{
  "gain_aug_db": 10,
  "noise_aug": 0.002,
  "input": "log_mel",
  "spec_augment": true,
  "stem": "single",
  "beta2": 0.99,
  "beta1": 0.9,
  "precondition_frequency": 20,
  "merge_dims": true,
  "one_sided": false,
  "batch_size": 64,
  "epochs": 1.0,
  "weight_decay": 0.5
}
Rows from block 3, named by matrix and row number. Each number is 128 + 32 x the weight over the matrix's rms, rounded and kept within 0 to 255. All counts start at 0. Numbers have three digits each.
# short0: shortcut pointwise conv, stride 2 (model.blocks.3.short.0.weight, 256x128x1x1), inputs 0-127
short0.13:109155053151132181116140126132169106115090092133134158131153113104098101113177192150159141130111130093081133115152124087107193148112116125180147147102200148115148152120111097102116085130130075164074120141108137127110161111121153162099097099087097130103080167151145122133124147141134116118084138108147122110085136138090116094084139103116147063155110153104159166089137155134097114146110
short0.14:072116091115061102106117176111168173104162196142125102131117080112191161144106031201093130105131147194159113104156094127063196165134020124080146204101107150040139166095098049109185104065162139132097163131116146127131219114034200062119178063135051130108120146090115111097152140113114095169117118125221161187104083177052155104119090060130101104134105140001042088134116185133182111186064
short0.15:094150100138123121119099141096142106161116126104124169146133121127138132084184146106135126116140126145110126147151120176110092159141117114144178118123109136131144075167150135113118102115162146192172126127125110138099105134144138104143087167065129112088160090094118104137110138080144124101143125121127123129106088131131116083100165127177123108158100132086180083072108109153089147169108
short0.16:152144104154106126140087077137169168141127105093156064095144121104080106095075117128157110152087139193138109136155106149154087174136107103117072105099122141137172172171064094075165229111161106089128129112119148170143101120091157089136118197112119112093112160147095094142112101143148152136118150125117115111087057036156209182095073158142145168143153135099125157075126105173116192134106
short0.17:132092107166164155115143092130089128171166183135079119152202132168134123106091117126150136170114101102107099109104088083098153124153107097105132223151122155097152116144062154067108124106142151120140135111065137186102068082117138083137136119101120142097128066138122061099129135141118119158114088086125099159070112062145165138123162157142143054126074165123115153185170119108057136130133
short0.18:151101108148037142149116165083139072132131160090172127165111178158155101151118081139111097044108169115092126130179199088245141089112117110205155154137155157064220120123130086135114064042112140145168101106160113160094144091152102125161117159161198076172112148071169084067141144089125101108123149083085111121123087142153118169175100086124097051091090114100120077140058098117144154157103
short0.19:119134207167152105143087062088109144122161088091181070139125162090224098116106142142165123160099180136142096165109132103132121134118140132177120125126085133039103111110174150112142142148144117170114179095067083148144189136108147255117170135109112104116139039152128081067088107133214100073094103110182159122179153088117123118101056144106082177116120177136121098175087133066096091125117
short0.20:134102134118132101095122146102102164135103124125100123127061116126110145133150146095132152069087104087121102092125101135115137098105142070073148139122153139108191109079039157117201149149113063130116109094093163145125069163119155139125148117184161137140157101124132082135100113134158117138088052137112150117089097174133168129113096117122096056161133154140153153255142148153113184146102
short0.21:104091117128153127134165112136151153130122098125120126147150087116123117098139091148104100125113160133139121070120112148146110086134159078096146100114205086154193108127093164174104167154118124135103122094114081088163170112134117171133120106127084136159120135087157098116118117079173114142081086155098128144086111162170149111086181142097114119154121088117121142170158161156115120118137
short0.22:141126224112136139118147099126142098178111109141183082145094118118139136140103131117163127072180114113131110119118126122119116114124089127192091197098145132097131131136121086142079141155174034102111124128161057111104092130136090084105098131201137137160153147111123184144114093114049097118163174175199081076104175134130132135127085154140169075088086081126139166114083145159131133136079
short0.23:098158140201121156094115058126134196075104103107142064138125105173103140106138120208123095072095142142131161164123106141145121209164139092144164103179118145087064155041207111141128097094122094105175064193140146037180167144093143204099126063030147152080084131140123109100101088137123237138154148094117115118139041081151122212169114138121165107152136142079112130112087102109127182125141
short0.24:166199165129168146062075157108113127130135135144086148160140069135128132128149120110113154101090150142123097107113136143133095143086077079198093090116159098133114112130177155140165216125163119150095114174117150095142101137030146146162125157152136134125094107118130175118124115132133174136094115133119139140093093127103123123129118137092174099033140123056075109137179163133163110139107
short0.25:121157131120090135074121084130134107146068155097131072132129121105144061154138147106149100086108114104133147139142142106167124103143151122157126109171119159124127133098137182125108117161168123115141164154091114113100105083131101121134165119157110137162124113131160106130133148110150077097124126158157108129133149139089139106109110100120120156118107113109113129083086155160114137141151
short0.26:084136119114153111076079116167127122154092141155124160136106089189131122093134093141120138126074148102101166123100135141128132111121100148129158155131131135150130134115152121087115085137190086107133106136147133134118119127158082102107099194119121122088123116141125114158095136135135112160142122099169109115149131143144103108163103087174151082129169144097141125138149089103090095162122
short0.27:082138177143073116105175166116200139099205104161115060148097157139119125123133152121109100141105140123121125087118112104124059165129112115178136123136137141144124178127141108107117101100121144159186125120106142149117130149161125169153135105115108136142102149127095182110111112127196052155138151127142158138173124131130193071120123155130155125113137150108090166094160128126107061133049
short0.28:162076173248098159158107086147077124169151141137150166131086126145091097140139084125103130096111141141112067080071082071140116112124091097133156141143072140031149145118103130086148141092081117111118101071089138145166067165100121047143193178137138108152107067077179089047196147071141112126152103137113167143097123074045150132182098151128191098164121200167115069167086075148094150122092
short0.29:098152100043062153134141153090152100117092135087132099136174176085124114124093062172128121128120171116165097145141212079095107136024158104185123123122148139112255147131085123099179117152111093129184126103132176176033148245114102184166187134115155096109057209148102079122118104144150108136073145113136130121138103132121132110161138077139026115025089126073098170141131118111141124157101
short0.30:129164123159118138144125149113127045099155168131126157134126144150073122086147119085159135106086129161083119088175127164136126120131084163140156156151185118115096137128062089111072094149153149149130095117156113105127168085113145113160105092153161137137058118137091108055170113138122116146114075138144104157099099144132051132097122129123075034144142156075107193208184142098040134104157
short0.31:112168082117097192141134113195118102150075102162178125164137113175117099137154155148136172164072112176117107105156091132112156176121113100171173124120117080133158131160092115159090133170221125140104102074135132106139127079082151116127123091040179127138118118078067122134122104074079130091181142132116052132164097140117136130118130117201131112189095123117126114130090080132147150091085
short0.32:136135155074115113132117142156085124182151117120174138161142053138113126142130101149111145069116121120137173096112134127167136064160121079114154107116106144155165149108119139148114193164154119098103112130089107179056155093105147158091134108166123081124119117168078084061125109156126112184106084104178133160131106113067157186098110127146163091207093115119140135117119101122111106074135
short0.33:105071136128136127146179171130224117134152117099130138152125144178116179142138169126074130127104089093147089159122109159145100133117130108080126128141129118124109092099163163106154086100134145105130117104105138124132106092142097121138097130102098142124095116131132103107132115099106176160165126131121135178139104114128084136113123109126124083132110138115164085083123077081115172120084
short0.34:077133098125157162162145084119133121117111118167111159145182134136103129160151147040113156125142169092162122202117121120144116121089112112116131137111151066115149113124169161144107056102105073054108125152180150123136170138127098134131139116080113126160157142122157110125135167130164116146098113129141111137126116118141129107140091135020129090107106126130059114129186137123154152089109
short0.35:113141185171125165130135110137110097225121086078118148152164092094173124095132088093138083088124140127088071148128186114144117068090093047120102140169091191101186143123150150126110170181148078095151139166170133173066143106123123143112124123115243106119104155133175091172088149103134082131119098129128000115141116102130145160086165139116148121136109121119127157090148123147097185188147
short0.36:169176131138131128087127106101206144081130137077156115121223105121117125119134096117139125100081099116131114146116125072156120155139118098117166152145109096174132150171126127122151128133123096162105112107109132131134133134088146170164175141110124108123085149121124113153137140074157144072136134161124115098102154121141149105135140117097138104114124146118119119157097142172090161181099
short0.37:127111125154175161138155182137141138169087141140175167123153159144167087089123120125174170144148087161100162126142063127138122097139112149178110165119129106141129088153161126123088126133151175141148145091160107104134146158157143143172158134121179134110110131056122100112111097087151182125168121138122118160130134189099149106113104162138165104108134123095112158126150162098155144110141
short0.38:121138154114124120108089111142123133167107214139116083142097139145100163113118114133086124118166139119100173107126133136119101118077126134085133091154042132104121103176108102124138138189115094108116104138143150163116137131155111117126155162153132142174144154192152164125161147169133151100105136174100136147157138087158116116150098135130135149114084101137174141135145085133070210113152
short0.39:102130134120104101118118175114142173136123144155140159120113124173105117168108137116129141098127136112098119090113163159119118142126112102177108109123129096126117116129123113115107117122138114119160151129124092120097118132165150161124102153139140109117190155151099216122122134144148110143125098149054096119117124158128134125135109140139138114150134167109140151117135122109119121130116
short0.40:147078138222099133111160173135128123127125196105047109104137133129134139073109177175117075062102116189160128109129174062158126156097067134201146144145115136048147171095126174096143088087083135103095074079136145112167108066151142134123121180130088158147109093184122158112144115124116164138109145092106136111012155138126159156132138149090147075091147103082125131147117142139044097121107
short0.41:113133114100119094152135135148165112165167186098099103193155199145091120062101130119126159095133141220155130117121034120133165128112179117133131124049099112069071106142166180094044104079150109126182176078128071153106130161117125132123170055041106081111099122150068085140078214189183101183107126177111134129130094123098146139151093174153102069117117110122113139118183063198132130134092
short0.42:184150128075126154073119097083133082145147094118154080098130088122133108118126151142088093151155150133105109204148109118180103146184168132157141124099126123079176086166104128098195092117122078101094092146096155117067109105111080173120131184094138175127147144135139088073162113138169152151184149137138079143130127033094107149161114090124122136113169074144135135109135121166128045155088
short0.43:128125107162124138123071111110102133111122117139139112171119089122055093130128064140120113045130189136134100132095137180149147127165100100125165137082123131100115083136134122156093132115104114169111069139140103128165145167130113143132120122120162090112125117152142120153153147164131172067115191182100124152171158062044131203139109159128152120123113131103113137124103127132119173179064
short0.44:115076195092163216098122071148161068156112032136158105106119123127152091144188153122084079134094138125129087162113172134102096048123065047200112119198158110093076100150153145159103167156184172108132091123146134129069029101171121180124165082156114128123183112116068120141148096105115112153169130137125101120120222107107101079122141170143152139129121148132146123112103171138148177084139
short0.45:137166153058160135119119064151198190115124174166134092167116149124108144076117137163145089123105126150132125135121163117104129159117113127141082097110121121116092141130085091113082093129115114100141089126124125131136138188070170170132137197100104078118081066168141120112146095125130147122146161151143104101128082070207223184129030119111111107128080113148118142078077146113153146127089
short0.46:119117110086167117126117185122148155125110109156121167171096108140135108137121172139160160135119109110144118108143125142110146063103116154116110102159151140180142091126088075121120147141160061145131163086070140153118134104113167195151144127136095124127122139070112158100129168155098138152125103125123171148141133147128145187119135127078083088142119130143078075130095129088111159084099
short0.47:084161129072153135155147124116184105122111163173121122106141119157096144171082237113117166134152129137131113114068154094138112098114149127133113144121099104116117149150118130103153122094097095118147072090126105110107125155107099059112122169135129097113128133100145103106148149099157185121104118099085104124121143134121148097138170120140092064122120095103128139141064088129128077132147
short0.48:142132178109075170153130146093135139134115169074174135157084192174120162105135139085120103107117153140130126138148255122197139096037120114150123103097219160086177092118144094104102094136123097125170066106130103138142126250158099155139181119105176068180108152060229106076103062109136079105121111136122100088155107097162134178168091107098107151039118140115077113167112079064121149183083
short0.49:152169092109121118106127111109088099127095147111147139116112148110132103111185163157144141136172102161117116121042116142146168139108079137152177110123145126152114116149131124164112099166126100138144126181134075120131183038005128123141166117126120135141122097098181123129136143101143136161120142110132112085108114192093134115161077128089183085118142150143137154187138125129112166101066
short0.50:146116163117094129131116082118152194057069104100145045105135120110126093139147132108103053114074158149123146155131107127097161146132041128146152106192185161117113174116136113126150168116133151159096185086065123131165166102127117171154146145036146097112111076062140102089116094128154133091134101185123122134104178115115115124104138129174127154162139117124095072198059139165080153146152
short0.51:127101142102042182108112156140121111149119134137132117090120185143157183099190051145148037104185091111079144132162156151203160117134126155131092159145204104098119111123141112097106069099122090094110112111133086114170113188152052135124133116136124067164083157052128119129168149107118149148141155111073118128130086076098133151137077153125121094142130143134167141135115092095140159160042
short0.52:146130103176138140139103132103124096124180089180123147103149111147133122121106121121163085143074173135109144101112080136146118144151131129118128082113160114068121093114085125139145125139139114123117075150131093131155091176079099182116110103134174117112082059151097114134153123129121104103143101179087129134130116133132222134107149098113144081148145101103133158131211154135094100100110
short0.53:170110116157144103182130133139133157153116107092138135158114123140170152151150067185117055119115040114157153140115073161200158136117024089147132079127094092134175115122132156182115119065154098166113097177109106105112174119018075098136125135126095188113104153154107161116104178145109120121105179142143127155106172082135104186115081186128156135117147170102145095133107156063123123124080
short0.54:143124120126120144099136132143094126128114124107114139108148143153092085134076108176122153152143096108127127143146141144153139111125149121116119133131111119114194129147146087143102148161137121193131160126131106117141143113107130155112122097097112099143099141124119131108094142105167122098102114111148142125129097162065122129150131066164124132159127139115130145156138096128098131183109
short0.55:101147140129158166164142050122198151139112138097160185129129106147128121157126074153113131137150117107119116057120099131129131097106090121107142143111126131150126113118090140132134088168122111117091150133107121110147129153103157165099083117124093143147129181099096129130155137061078095108140105122157146144098113124131107185147146128150133090124074181109106121134117165129103114112103
short0.56:137158131038139161128131066149118121167096129123126065158192123039022109124156128171106150130106128115138102151160136160087179112151134135156090103147107117046152141130198161106116123107178126188122124117159122159110156125116094150122119122156088069121162108104088123089121126144207190150176113165141125164144177097190097151073093222149091173143133170125165120174149139088119177147101
short0.57:105138080116125138099153101143084146135142125159121102144083102097152107117128188120173134143092103098079102106123117105085152135119125135198144167137124108127101157144100121146117161137157127131129100149190108177145101112117157111124120125103111127149121182113144137175122091100069151085129144131135127113081079101077177150136132129090144057119120105111144181204074129107100149156114
short0.58:128122136109070110167145145101091108097112126086151114117124125112077140117152087107125155089076117110117084095110065114133161116122151170184188159112067139028089159119092129165104137192138076129152113118126163128119095125127129139167119097140146154160159109126126072073154134124062100143158101144138151122134138123131099163138137097144103095118103105104119067175091132046122145094092
short0.59:112124137122094070107087110139117149071124144136132140166132174057084126126141142164101158100143176122151130100025154156128149138141179160087154126152102090129172097131170102122160125123117115113176134121128091128107117075137177093073109071111090144192085120130162111116156109119133101136160157151104129134164117122108097113144177092118212122158091125135089125116084142120089118161069
short0.60:151132111076109129128141101059098128208119142087145093166078119099103127143077115132241134139160074190095132124159141133156157152123133185131097155110137206075144139107136098145106096144144096116199098141067132123107163148117053092173097145163104157177108130160139167140142085148092119078100187108132082116149134138131096163107049140091095092121128132132056149104141085113192107158127
short0.61:121086138066179165121132187108129148124160112117132110139107117205154163143077104129133137146126114131163116097141120117116092111140085111074126218128117121150109143125172108145125084138133125129150160125143118135102130102146145185106103090136135153119133153123115177140150137145130091181125097117165175185190121146149152078156152089094113126154100187086056150065166114113144085109106
short0.62:064090137136141140132167116143127147117184134135140092110129094173122070129171147167138116098100135075084125122134092134154130153124140122115170125138201142129142134064116088155114111151144134124143120126120074154109134098175116194129101064107136169095087078114153107114110149128198133140087109117142130160081097138130118153132146142093126080155116196082110147122135189173141114145096
short0.63:123082144112175213151168108114149178126134104051121078131112128102162120147170148149169103114135099184177162174110159138132152104168075084111067108064142094113133064071122188184154121126194071145126114164058122147087130117115116128118147116166131153099137166140114087082089099134154098154088127171131083121103169097148172145127087061109102139078127202112114129157098138100148177158108
short0.64:082163156081075115090137184108178165134073153131169176121129177172135107152104174131158160117090102163140126099100099129110111184132102115117103158114178122119108168150141118146099106163138108129170153122125110139099128112151113115127112096061081122130105111120105108129103104145129113137141118134137140112140063192099116131107112158155159127136102119110121167121104127158152164129112
short0.65:094153120157102126111110063084118095066110103080097082107136156098084134121133118155115161177110145104072172096097101128207126177113092027142146134129137137132135081112184143148131075157151087163121131181180078080172117087140106108121089079134187165101101114149075145078131128163159135116109155161128147109123127105160127124106099144080103136129171137064076125118177196143123122118152
short0.66:116104123106179144129098121120092161132101078072105116158106122152112149104130106124126147109140132152123128095112044098190152162132132094111181109092170117125104100189142178150094156115098055170122155114085121129165082092109152100133189161106137087137122131100085129142160157163113089119094082126142113124126135102152160121084090160119098137104113095105129137149123123124118166112138
short0.67:072046090125127153119084119122059104148162101117151190155075176080147112129149144138096091117142149174107150142110137131132125151097121104116122092140140142118111128077141182194129105162155111152124132090056150087133103100182138127100146141136114129156137143130082183106082145118136128154105079128172106119098201119116123117160060114139138134195111136135120079183171184046123114126124
short0.68:101132186087081104135054122079199177073130107100144136117163072129151106155130110076139133146106073083133134183110120144139175119120079135104141174151131081056118157171091152164133138077129160140171098057107126174109111112167140193142106194135148167165141105143046119190107141179137129139089165113099139153120200089118152178125180099101077060133134106151123144139153088137145108125091
short0.69:177147119055139157105123124105094146161176139137160136155023099099118147138107129099145116077118131222117147082111121181081121147148163126134143120098103129178098070121115151116104152119119036085126141122084065122149122226101115213084160103187101110145138100175108237098123167117139123119104074195078136131163129125118149151157071183136146131142123195105123149142062140104120142131091
short0.70:098127136098120092118129151174087145171130140156151186129055081186160128129147131161098113112105142203139102138139113096110138134119127142196147143132120141117125111092079087138131135124135073184150092126117093094095114136087133088082138198075105134096128153141106113124111106145035160168147138043177129167149113063128068186164090103135109101105118126101107108129121143128130146109083
short0.71:055143141128093114144096189110123098090107128152155161146147151131177133014140116131134162166153163165094181149112140134122021142109161098088127117107129162095114094150138106149180166125137103130134105115072059107138164129102095153152055146142128099121127142131100147105138096095154142106113097129173127138153132154169136130138128128161136092129102071065180125152085074138140117099159
short0.72:088127154142121134123071145153128153139123113140191153123100111151085082156117115134118115134109129146087112140121110132127123164072136111156122150099138091133162143070115156151104188180093131100134122076139137166166100133169118159153135125079145106110134147177118113144103121181134143134131098125121118151137138100125173158139108137114110136164100136109108135119120143090158128130066
short0.73:130098116169116132085162127135031130113108118150115208177142098095108142118112104124135131077177109166090100154031111101121135071115111072100125118136136118109154155136119146155134108131092113171183147124124085168165127151114141132164109107116137176109119124132129085048119138104109152136082113102063191098134137115089064173151094125185152095141143080173060144043144111112122127119106
short0.74:145093157165139143130095141136123208145104107098134177090103109148119098120134101161113134134115104083113141107139149193151077057112151097100094118128172126144163069122102106103160120153096081155136104163080100149170139098111133187156108063186102189143151100121127090153084176099096150116130139163150127132084102112151132115106112097074084127117126123107101091118126162105113114156110
short0.75:124100144102128132083090119125124115089158168096160113152153112113193113144101134146133150127169074107137098125087119120181190151086064029133139147170129143131144154081102119136111150117168076129150100167165146131147120099144130067158133122124124137167167110128055103102153155171150113130111112140099115130155149112144140117123114102120116131106101133131132122065113139131132099136068
short0.76:106113200135114132115128108093132140098141121099112095189109148112117166111093117130130132127160143139133144130117070127154083126100166113158126137180102101088081116162139171128100181063122138105135191135122098136132156141167077144152158127127152151099155085101119086124173141103109110160107139121145129164104114000101112186121119147150129157149142148084148110153042069154123125108127
short0.77:135129175104128127171132141133089167126102124125121132113103142073146124111117050170091118106146057161140177118148084122126132086123106126121144112135103151078110144132129115160119110182159075070149131144112136093117115134129148113138085100169125174155126105113122147129100143072141073095115115141177131164128102168143120094132082107137114089128150135120131147140096124155125109097196
short0.78:126117101147160111054145091149143191161153187122138160195083096159126131172098157079140142119090137122145162094121067109127179105119095099172108120138120168056169132064138144100135128130077063188193124084099142109091143081153144164169141120094097182105128070070141069128112100160158178102149093129106137123071116193125119168116204124146110113129111176081101162142064103116119140148115
short0.79:086179128162129127156125048195075092159122203146120072130106145147183091125098092172138167157122131178160117082124171134126099102141131081138136134131115034055156130138195111093095188167201119155104063117226100072113162042079157164113152091125080109107129167133097100092122090088191104178116120142140119155102064129151101150197126164171111114087098122116083096129231185136127135117106
short0.80:120121118112144142137131074143086136173103138101099105199153120166047113120148083119171090123122123171129083159113066112164063132125125101124099123123096159147129159184146155118081114111175136139164143124162128165121156131161053125076131080109086182150098099171142123130112148151110106110147180159138095139112115113099144158132145163127112143119123114106136156132150153097099188124103
short0.81:091173167168111164157106085139069162149102157117179116143107182090091129139115164101128238068135111130117132130090031128145175175134177131102074103143123135129086141134084124186100126172151117192135101093135122126129113128096122136114201166068181111126078072144117023112142079136162145100083133104137161090195109095115197147137049162104097135067114119118150145160200105054153174088095
short0.82:117172121144153136093132158147115099125133109114115126130151155169118159128119154105122133152145117111094128069135122128146117090145091127113120090177141111115136086117064133086109106157085117147163110200106120137164140081086156162132162136130129119099103114142146156117151151076133114112164104117155174096144120167127145122134120103132130083094102083139136095166115135081107066129169
short0.83:061169103201121174157100103132153120123127075125145100097134137141148128113118132114170104128114129174099134062140147143130156092117060113149094156110187213129170131108094096111113121093127123162108131139124130139141149077082063105142134098108124113166136116125147108161103148118154088095169146162122156100101157120119122105129103097131134102119107148101146110208109126135147144118091
short0.84:141153136149109162081168178140209076147090154088171162098145134127134136116119147161142123125167105126116133108148152058114153107140138106156121132149192117127146107110090106107154097134149107150121138146113102112154125099140123115091139124131129081104143112138149173161116103115091127111135078138108105096141139126115109105142109149075117080089131110107135153146126139127098122147125
short0.85:115158142099085104148106084123068113108114159109118099149108091134108129103116161101100111113153109145112156155151081162133182142156160150141158147117129143100141098136190147112102097088154121168179118117102152125158138095133097105146102138026142113144094127132163113109157147119108146107108120103091205137136093069147101109093144121145066102128126098126132085121102132103091083125162
short0.86:150150159106135113152146114133151141128107138063138107190089095142128083088125111148114111106029176165111130132148104139098160179169123122130167130126151154072099081125133138065104148102160091070166093089122089098155156083147111233121149145096169123088074183127130080124113143119152160137107161123087156130217140052143208202112123162121106136149143054091130213113176080131078157116133
short0.87:080063006177132174125111112087124127115133146146093163171137151152134087107090148119105090194123122123147035154132130145180059101140122125138087121185154104110146152116082143123139116146130114097163160069154111136121155136140132153137116108164069125158123132102118109165114150117178136186129124147107135130095142106126105131160091111122114139167140129123120089135142175128133132094117
short0.88:105121141089091106115134117120158132183104170140119084142104126157087100145104214095154125059088169136124132129132153106142124117135131101242154132138126135061144100136079112150190085094119094105088104102158116109174131117173096113157135196138133126145240076116141121203119061116129091141170104108073064131047100114114178102136125134121173032128129107109136090185096182120126168131097
short0.89:091125091097118139143135180111151128069092144165144120129137154165155079130066083052127191172120183137192052155124132140102076127123069093091108115096144135122097159191080146118156099159146096095183104067201091166125136123106161083164124151094054174149157152119139120191154134161152157132131122103097154063088150089133101108151106092097132104151120113136116145106101164179075173116133
short0.90:097100159105058181130023133073164111129108123165151091169178136096173095133100134157157156074077208126154083192131255154156053109036156120141096101101219120082215130144168108079175137125103105144181101036138097114115139222191088167152124108170151095102102151084160125205133078110161117130134158147092090108150135153164118092149105075075071101043081110130087131166134114145137082213110
short0.91:093114165097115168100111127133089108144124185129154146126131125148156097112146069122120122123115131062100204181123143111105145027124051046141127155126102180120130118129142129141097129160095136092151096140113146152100082118155176130127129161147166099153140160149075119134085137163164133097099153114108104085108161078118133117100143122174151120140083120104123111147117135145131156111141
short0.92:075165151149133119142102099107170134084072074124135133102147169088110148108119142132181117135109093166147165173122096124128096093151094159153122117133098101054093134132130149125055111125150174177159182093183111123144112122129136175104119136087139128101170114125117176084139118132083144125126166104133086090113205157174097125086146190111101153111126097157128151136070105088101083143114
short0.93:108091124129114051140109127118162065171114140134114130202139060107124125130128117132166142137119166172165154095145153170158133119134097126142164164110144081061126158210173070096064194103171116121140128125159135149119116109126194112104168140127082110115126132103140096129105082101096115155109071129197071136097069102146176171144179145141153106183127086094074102116174100176109123142116
short0.94:134116168116095110144120094135135084183111123133110141144118111085158063098130163096140111034147156122146139127141150138141104162094097146179115114151121179126148106099155134155082130157113057140173134192138086161084150095114124101136138127128167091129167115141111109176107170097158079139157083134113083117127103100118070089109158117133149067129095132102102109089107060184117121168179
short0.95:109111075092123098101136102101110142183124186200108115097086114123122125144164153161088164082145140165150128143116139154116144172127121115092114121120100125066141134137100154142139091171104148161188139104101191175122108116120126095092134119095102096146101130118107154079112116169137130184130181109154112079136153040138126218187079077188082098125106135129100152152130167069109103136149
short0.96:072101114118131088117135131054138131099102113149097124137140025103069201087126068132119178155157133147183171156044080137159123123136140149173121137116146076081046138161175171118145189162100131091112147080132168166141121082132157164160115103188063138184109123122101096134161183145161159158111114143112113090102120099155096186111082091182057137143130148128095116144146153136102059104145
short0.97:076170151140134140051084107156146170131150081068118147120134164155123105149114174138123157095101105147113137111149152129161113174104088074137078127088121099137160084088137162128109113194140150112063191157155113147114122111119142133167122115123175109102186085160089177142086096123208087138112152119138124132069125114111194097110115193069117103122143084138085189073184134164138146119076
short0.98:145154124130164130078085149199118162153164105164082151117184120163112101122129104114137120123091105067077130094109120162153123149131134139119160143112195121102139088118075126110146094183079075078080124150107138144170127118037157150139128205092145176104068085131123083151113176153154131137121177096120102124103124039094195159173064102135147139128101116127154081109210114139088108130102
short0.99:127128108150161142143131150093172091095088132131129146127141194088155108110119115124164142135154080122083137168084117162150088102113129097124117179108180151094204120125096079152108147092094148131164103137120110140116169129106138131146104124120089127169113173121118160122118102149077110103098123125149086097109140133132104169146149090126131079096114126102124137109114157083091126169118
short0.100:108128086215170092178089163139083088172131126107074103122124090208143113106111117113159141144087092069083137135140132193124128150145109091099140101170141176117151154085108107116177082147060070118058092084122160178116068118074221129158186155143145130125109073151051010081129101142186083165070075108139157101106113102098166116094100150130081101139111196082120114199175159138153168107073
short0.101:039146161113138073102124081116074127061099142086101110161158027144113132150120111117103159163103109091127106121146138136112165132144093201149073151132053118060167135168166111143033178096202104171150136161167101081148155088154138152097167197116110168091168135169148075160106108141164151144112180081140095114119132077171104211191104102131082160169163150121100115129186120070168112122133
short0.102:150135170143147120077107172136139122160109152126105140109141084155139158147117113161167123154171087127048125119121155090085132127102124128189123143137134128116141095121101108094119119175130079126100176103110139122145124192134128126134138172138093139124157154120169176116138138154157098147126176084152076163092151099062128128166121104096139103093103167071120141135184116135090083114143
short0.103:108111123140140145078124192120119148202056074130130157128137085171115152156051117087201116129096083140082111095131139137101065138113105166184063107155115166124098188137143099128184144129139068120186139112168095154107105167145116157151175147160116119134189150170108175115127104126116114129128110161162149146076136139047186121142131094130115087130120161077108152089088083168148141146129
short0.104:124145173121130063101054141144146161154185051240158163149107120154132156035136044163116180182126162167138117118134111155102094126126133127124112141142152128150114123143131149097223125165119099130116089106156085158114095135117074144184163147140116119139117164134111144092083120184235094089185108163111132166166195055205136130099057098130054184159104152086072079178163134114151069143168
short0.105:089144101090137154075138085120099123133092121154122129117116133116150085109133199084114183105125120173114094089132107117147162127110157113120131109143136107115118128146196174173090078075155068180112070111124098064135103154135140148139187129063131157146097115037127112145122155131122161150172123179164144134130165121099143141145118141170073097123101107133109172179128138102137160163089
short0.106:127130222113104103126124119186126110170140158128139110162086153089200104169168129144110148130108159129113069124135133107103106141134137143138135117099116124086125099122110089180136138146209058117165059168155096161122135148130169097095099185110128121102141161101132123141118068077133109157140050128175102136179096075145124123099136127076113118142134120100147134124150180140143104061106
short0.107:114148091092069211106103158147216200067098131099098129147117167134081129080144140102154087084125126173142164109114129123118149151134125122232154125112113099133127126051111106152122159100123000079130132108112134117069138147159110047164072121118158129148162119073086096196080161107079126135129132117145150098078176081136093131080125167134157095123136177108112156114075144154140128163120
short0.108:150113150129097132111128130126176143116082135149101143133122111181125117079143076152130125153166085119097122090139084135138109140110114132132130135116113132158084147141123096095155131099100150142138106140133125128099124125157095204133158174108097150098143132114140138143114146121135143103110100116151118150126101110107175114098093121155115094136148158081123100158072135133146130143120
short0.109:169091093108152103114084106110119085165110143114119132112171129105089148098124157153137136145126138207135112182155138108132103160143122106120129119115132149106145140148139139130148172172112043189131175115153154110118144110148101084114154161144085091070123107089088077105153125160111106112111124127159139085159125137076113130103140131109108110122071059104122163115129143118112171117145
short0.110:108098063133119095134094138146081098108119169102058122144093113111087094063091087084133101189103103093110169146169135107074141184145165133156137100137091165130107169120142140143063121176220084127140113111109110140137104106139158144189120141093126094126141105197103151208095145123137125171145125104175067128139140118144118167112129141123020117111087155131099149144097105170130131108156
short0.111:156033145106086173132112123133166066118139107116170161105168169111107091122134091138138110075123067138081192151161109161208104116124108146147167129112219145132205119153147083147151098091098116165130114162029054070162171164089078178167119144111094100142083109128158103139101108138140135101115123163122106151112173097067127166136130113121151127130124161125128121126097102139163116176096
short0.112:071112137117094153148110112149141072059081104138161162172099151115104103120139103111145099118126156137098111101156127182183114057085141164081159133122155106094156125120140087146123166133141095076110164165191075137138131097186096162149114141163153114160105122129197115162091146127127133076139082148163111152103077155165133137143102138112105091110115090096144118179089122115081111130157
short0.113:121179122127062115127089160082082139094111108133158180114173137103139137134117130164091160112087109103139128130076112102118113168138109098133120133108147154095123144103130123139179175074152091153120116127152158129158110122085092138068083149112119128109121156107121107101170120191141099141082138134106112128116037140137128155135146148054140115108165080073129173171128115104199133131162
short0.114:101122113127113167095103142133112095137111123166195158125166111053126130109192105115103138119115095094097137142117126072109146109122139131102093140134160136204174138106110126158093119124081123133106125141118110152102103166156136150132092123108114163138089111155101104143122115153158124131099088099117158115145132097084108093100154122137143161173084134074140156136174125155092150124092
short0.115:101127117061113175142108069150140102090096114138160051131083156111122088140130134084173121102120136123118124096153164127110129122118171143241104099155106105059110159111180137174146208102159071114126109078158078092071139164202085157139141139163124082108130149124104152107145090112140166169147113100107131146129122134115127178151123146130082122149113122101119115159147087182170129141118
short0.116:099119189159172143121126128131174101100113090140070132150138157071102171112173151097125097148116099064150132110160104142177118125107075137154139087111181122119063069080111114099117119137147129176183118186194129108128172162127160165187138166129120111148118133138087042167064148174114133113188108151165118087038083095084132146098124101102096141120085139126136133133080134143109144163134
short0.117:110144102152101163084137138132109081160165127107118130095143168130058101105159136083149135145085090138134104083162109102112124110156112147141149149130178138104141111117139072151170169180118131125138155143175051146170120122177056104155162161110108131082140117113142137037087148107135107118110131105115123129133143163062143130138164126147142104149109100094128126075127140176152106153090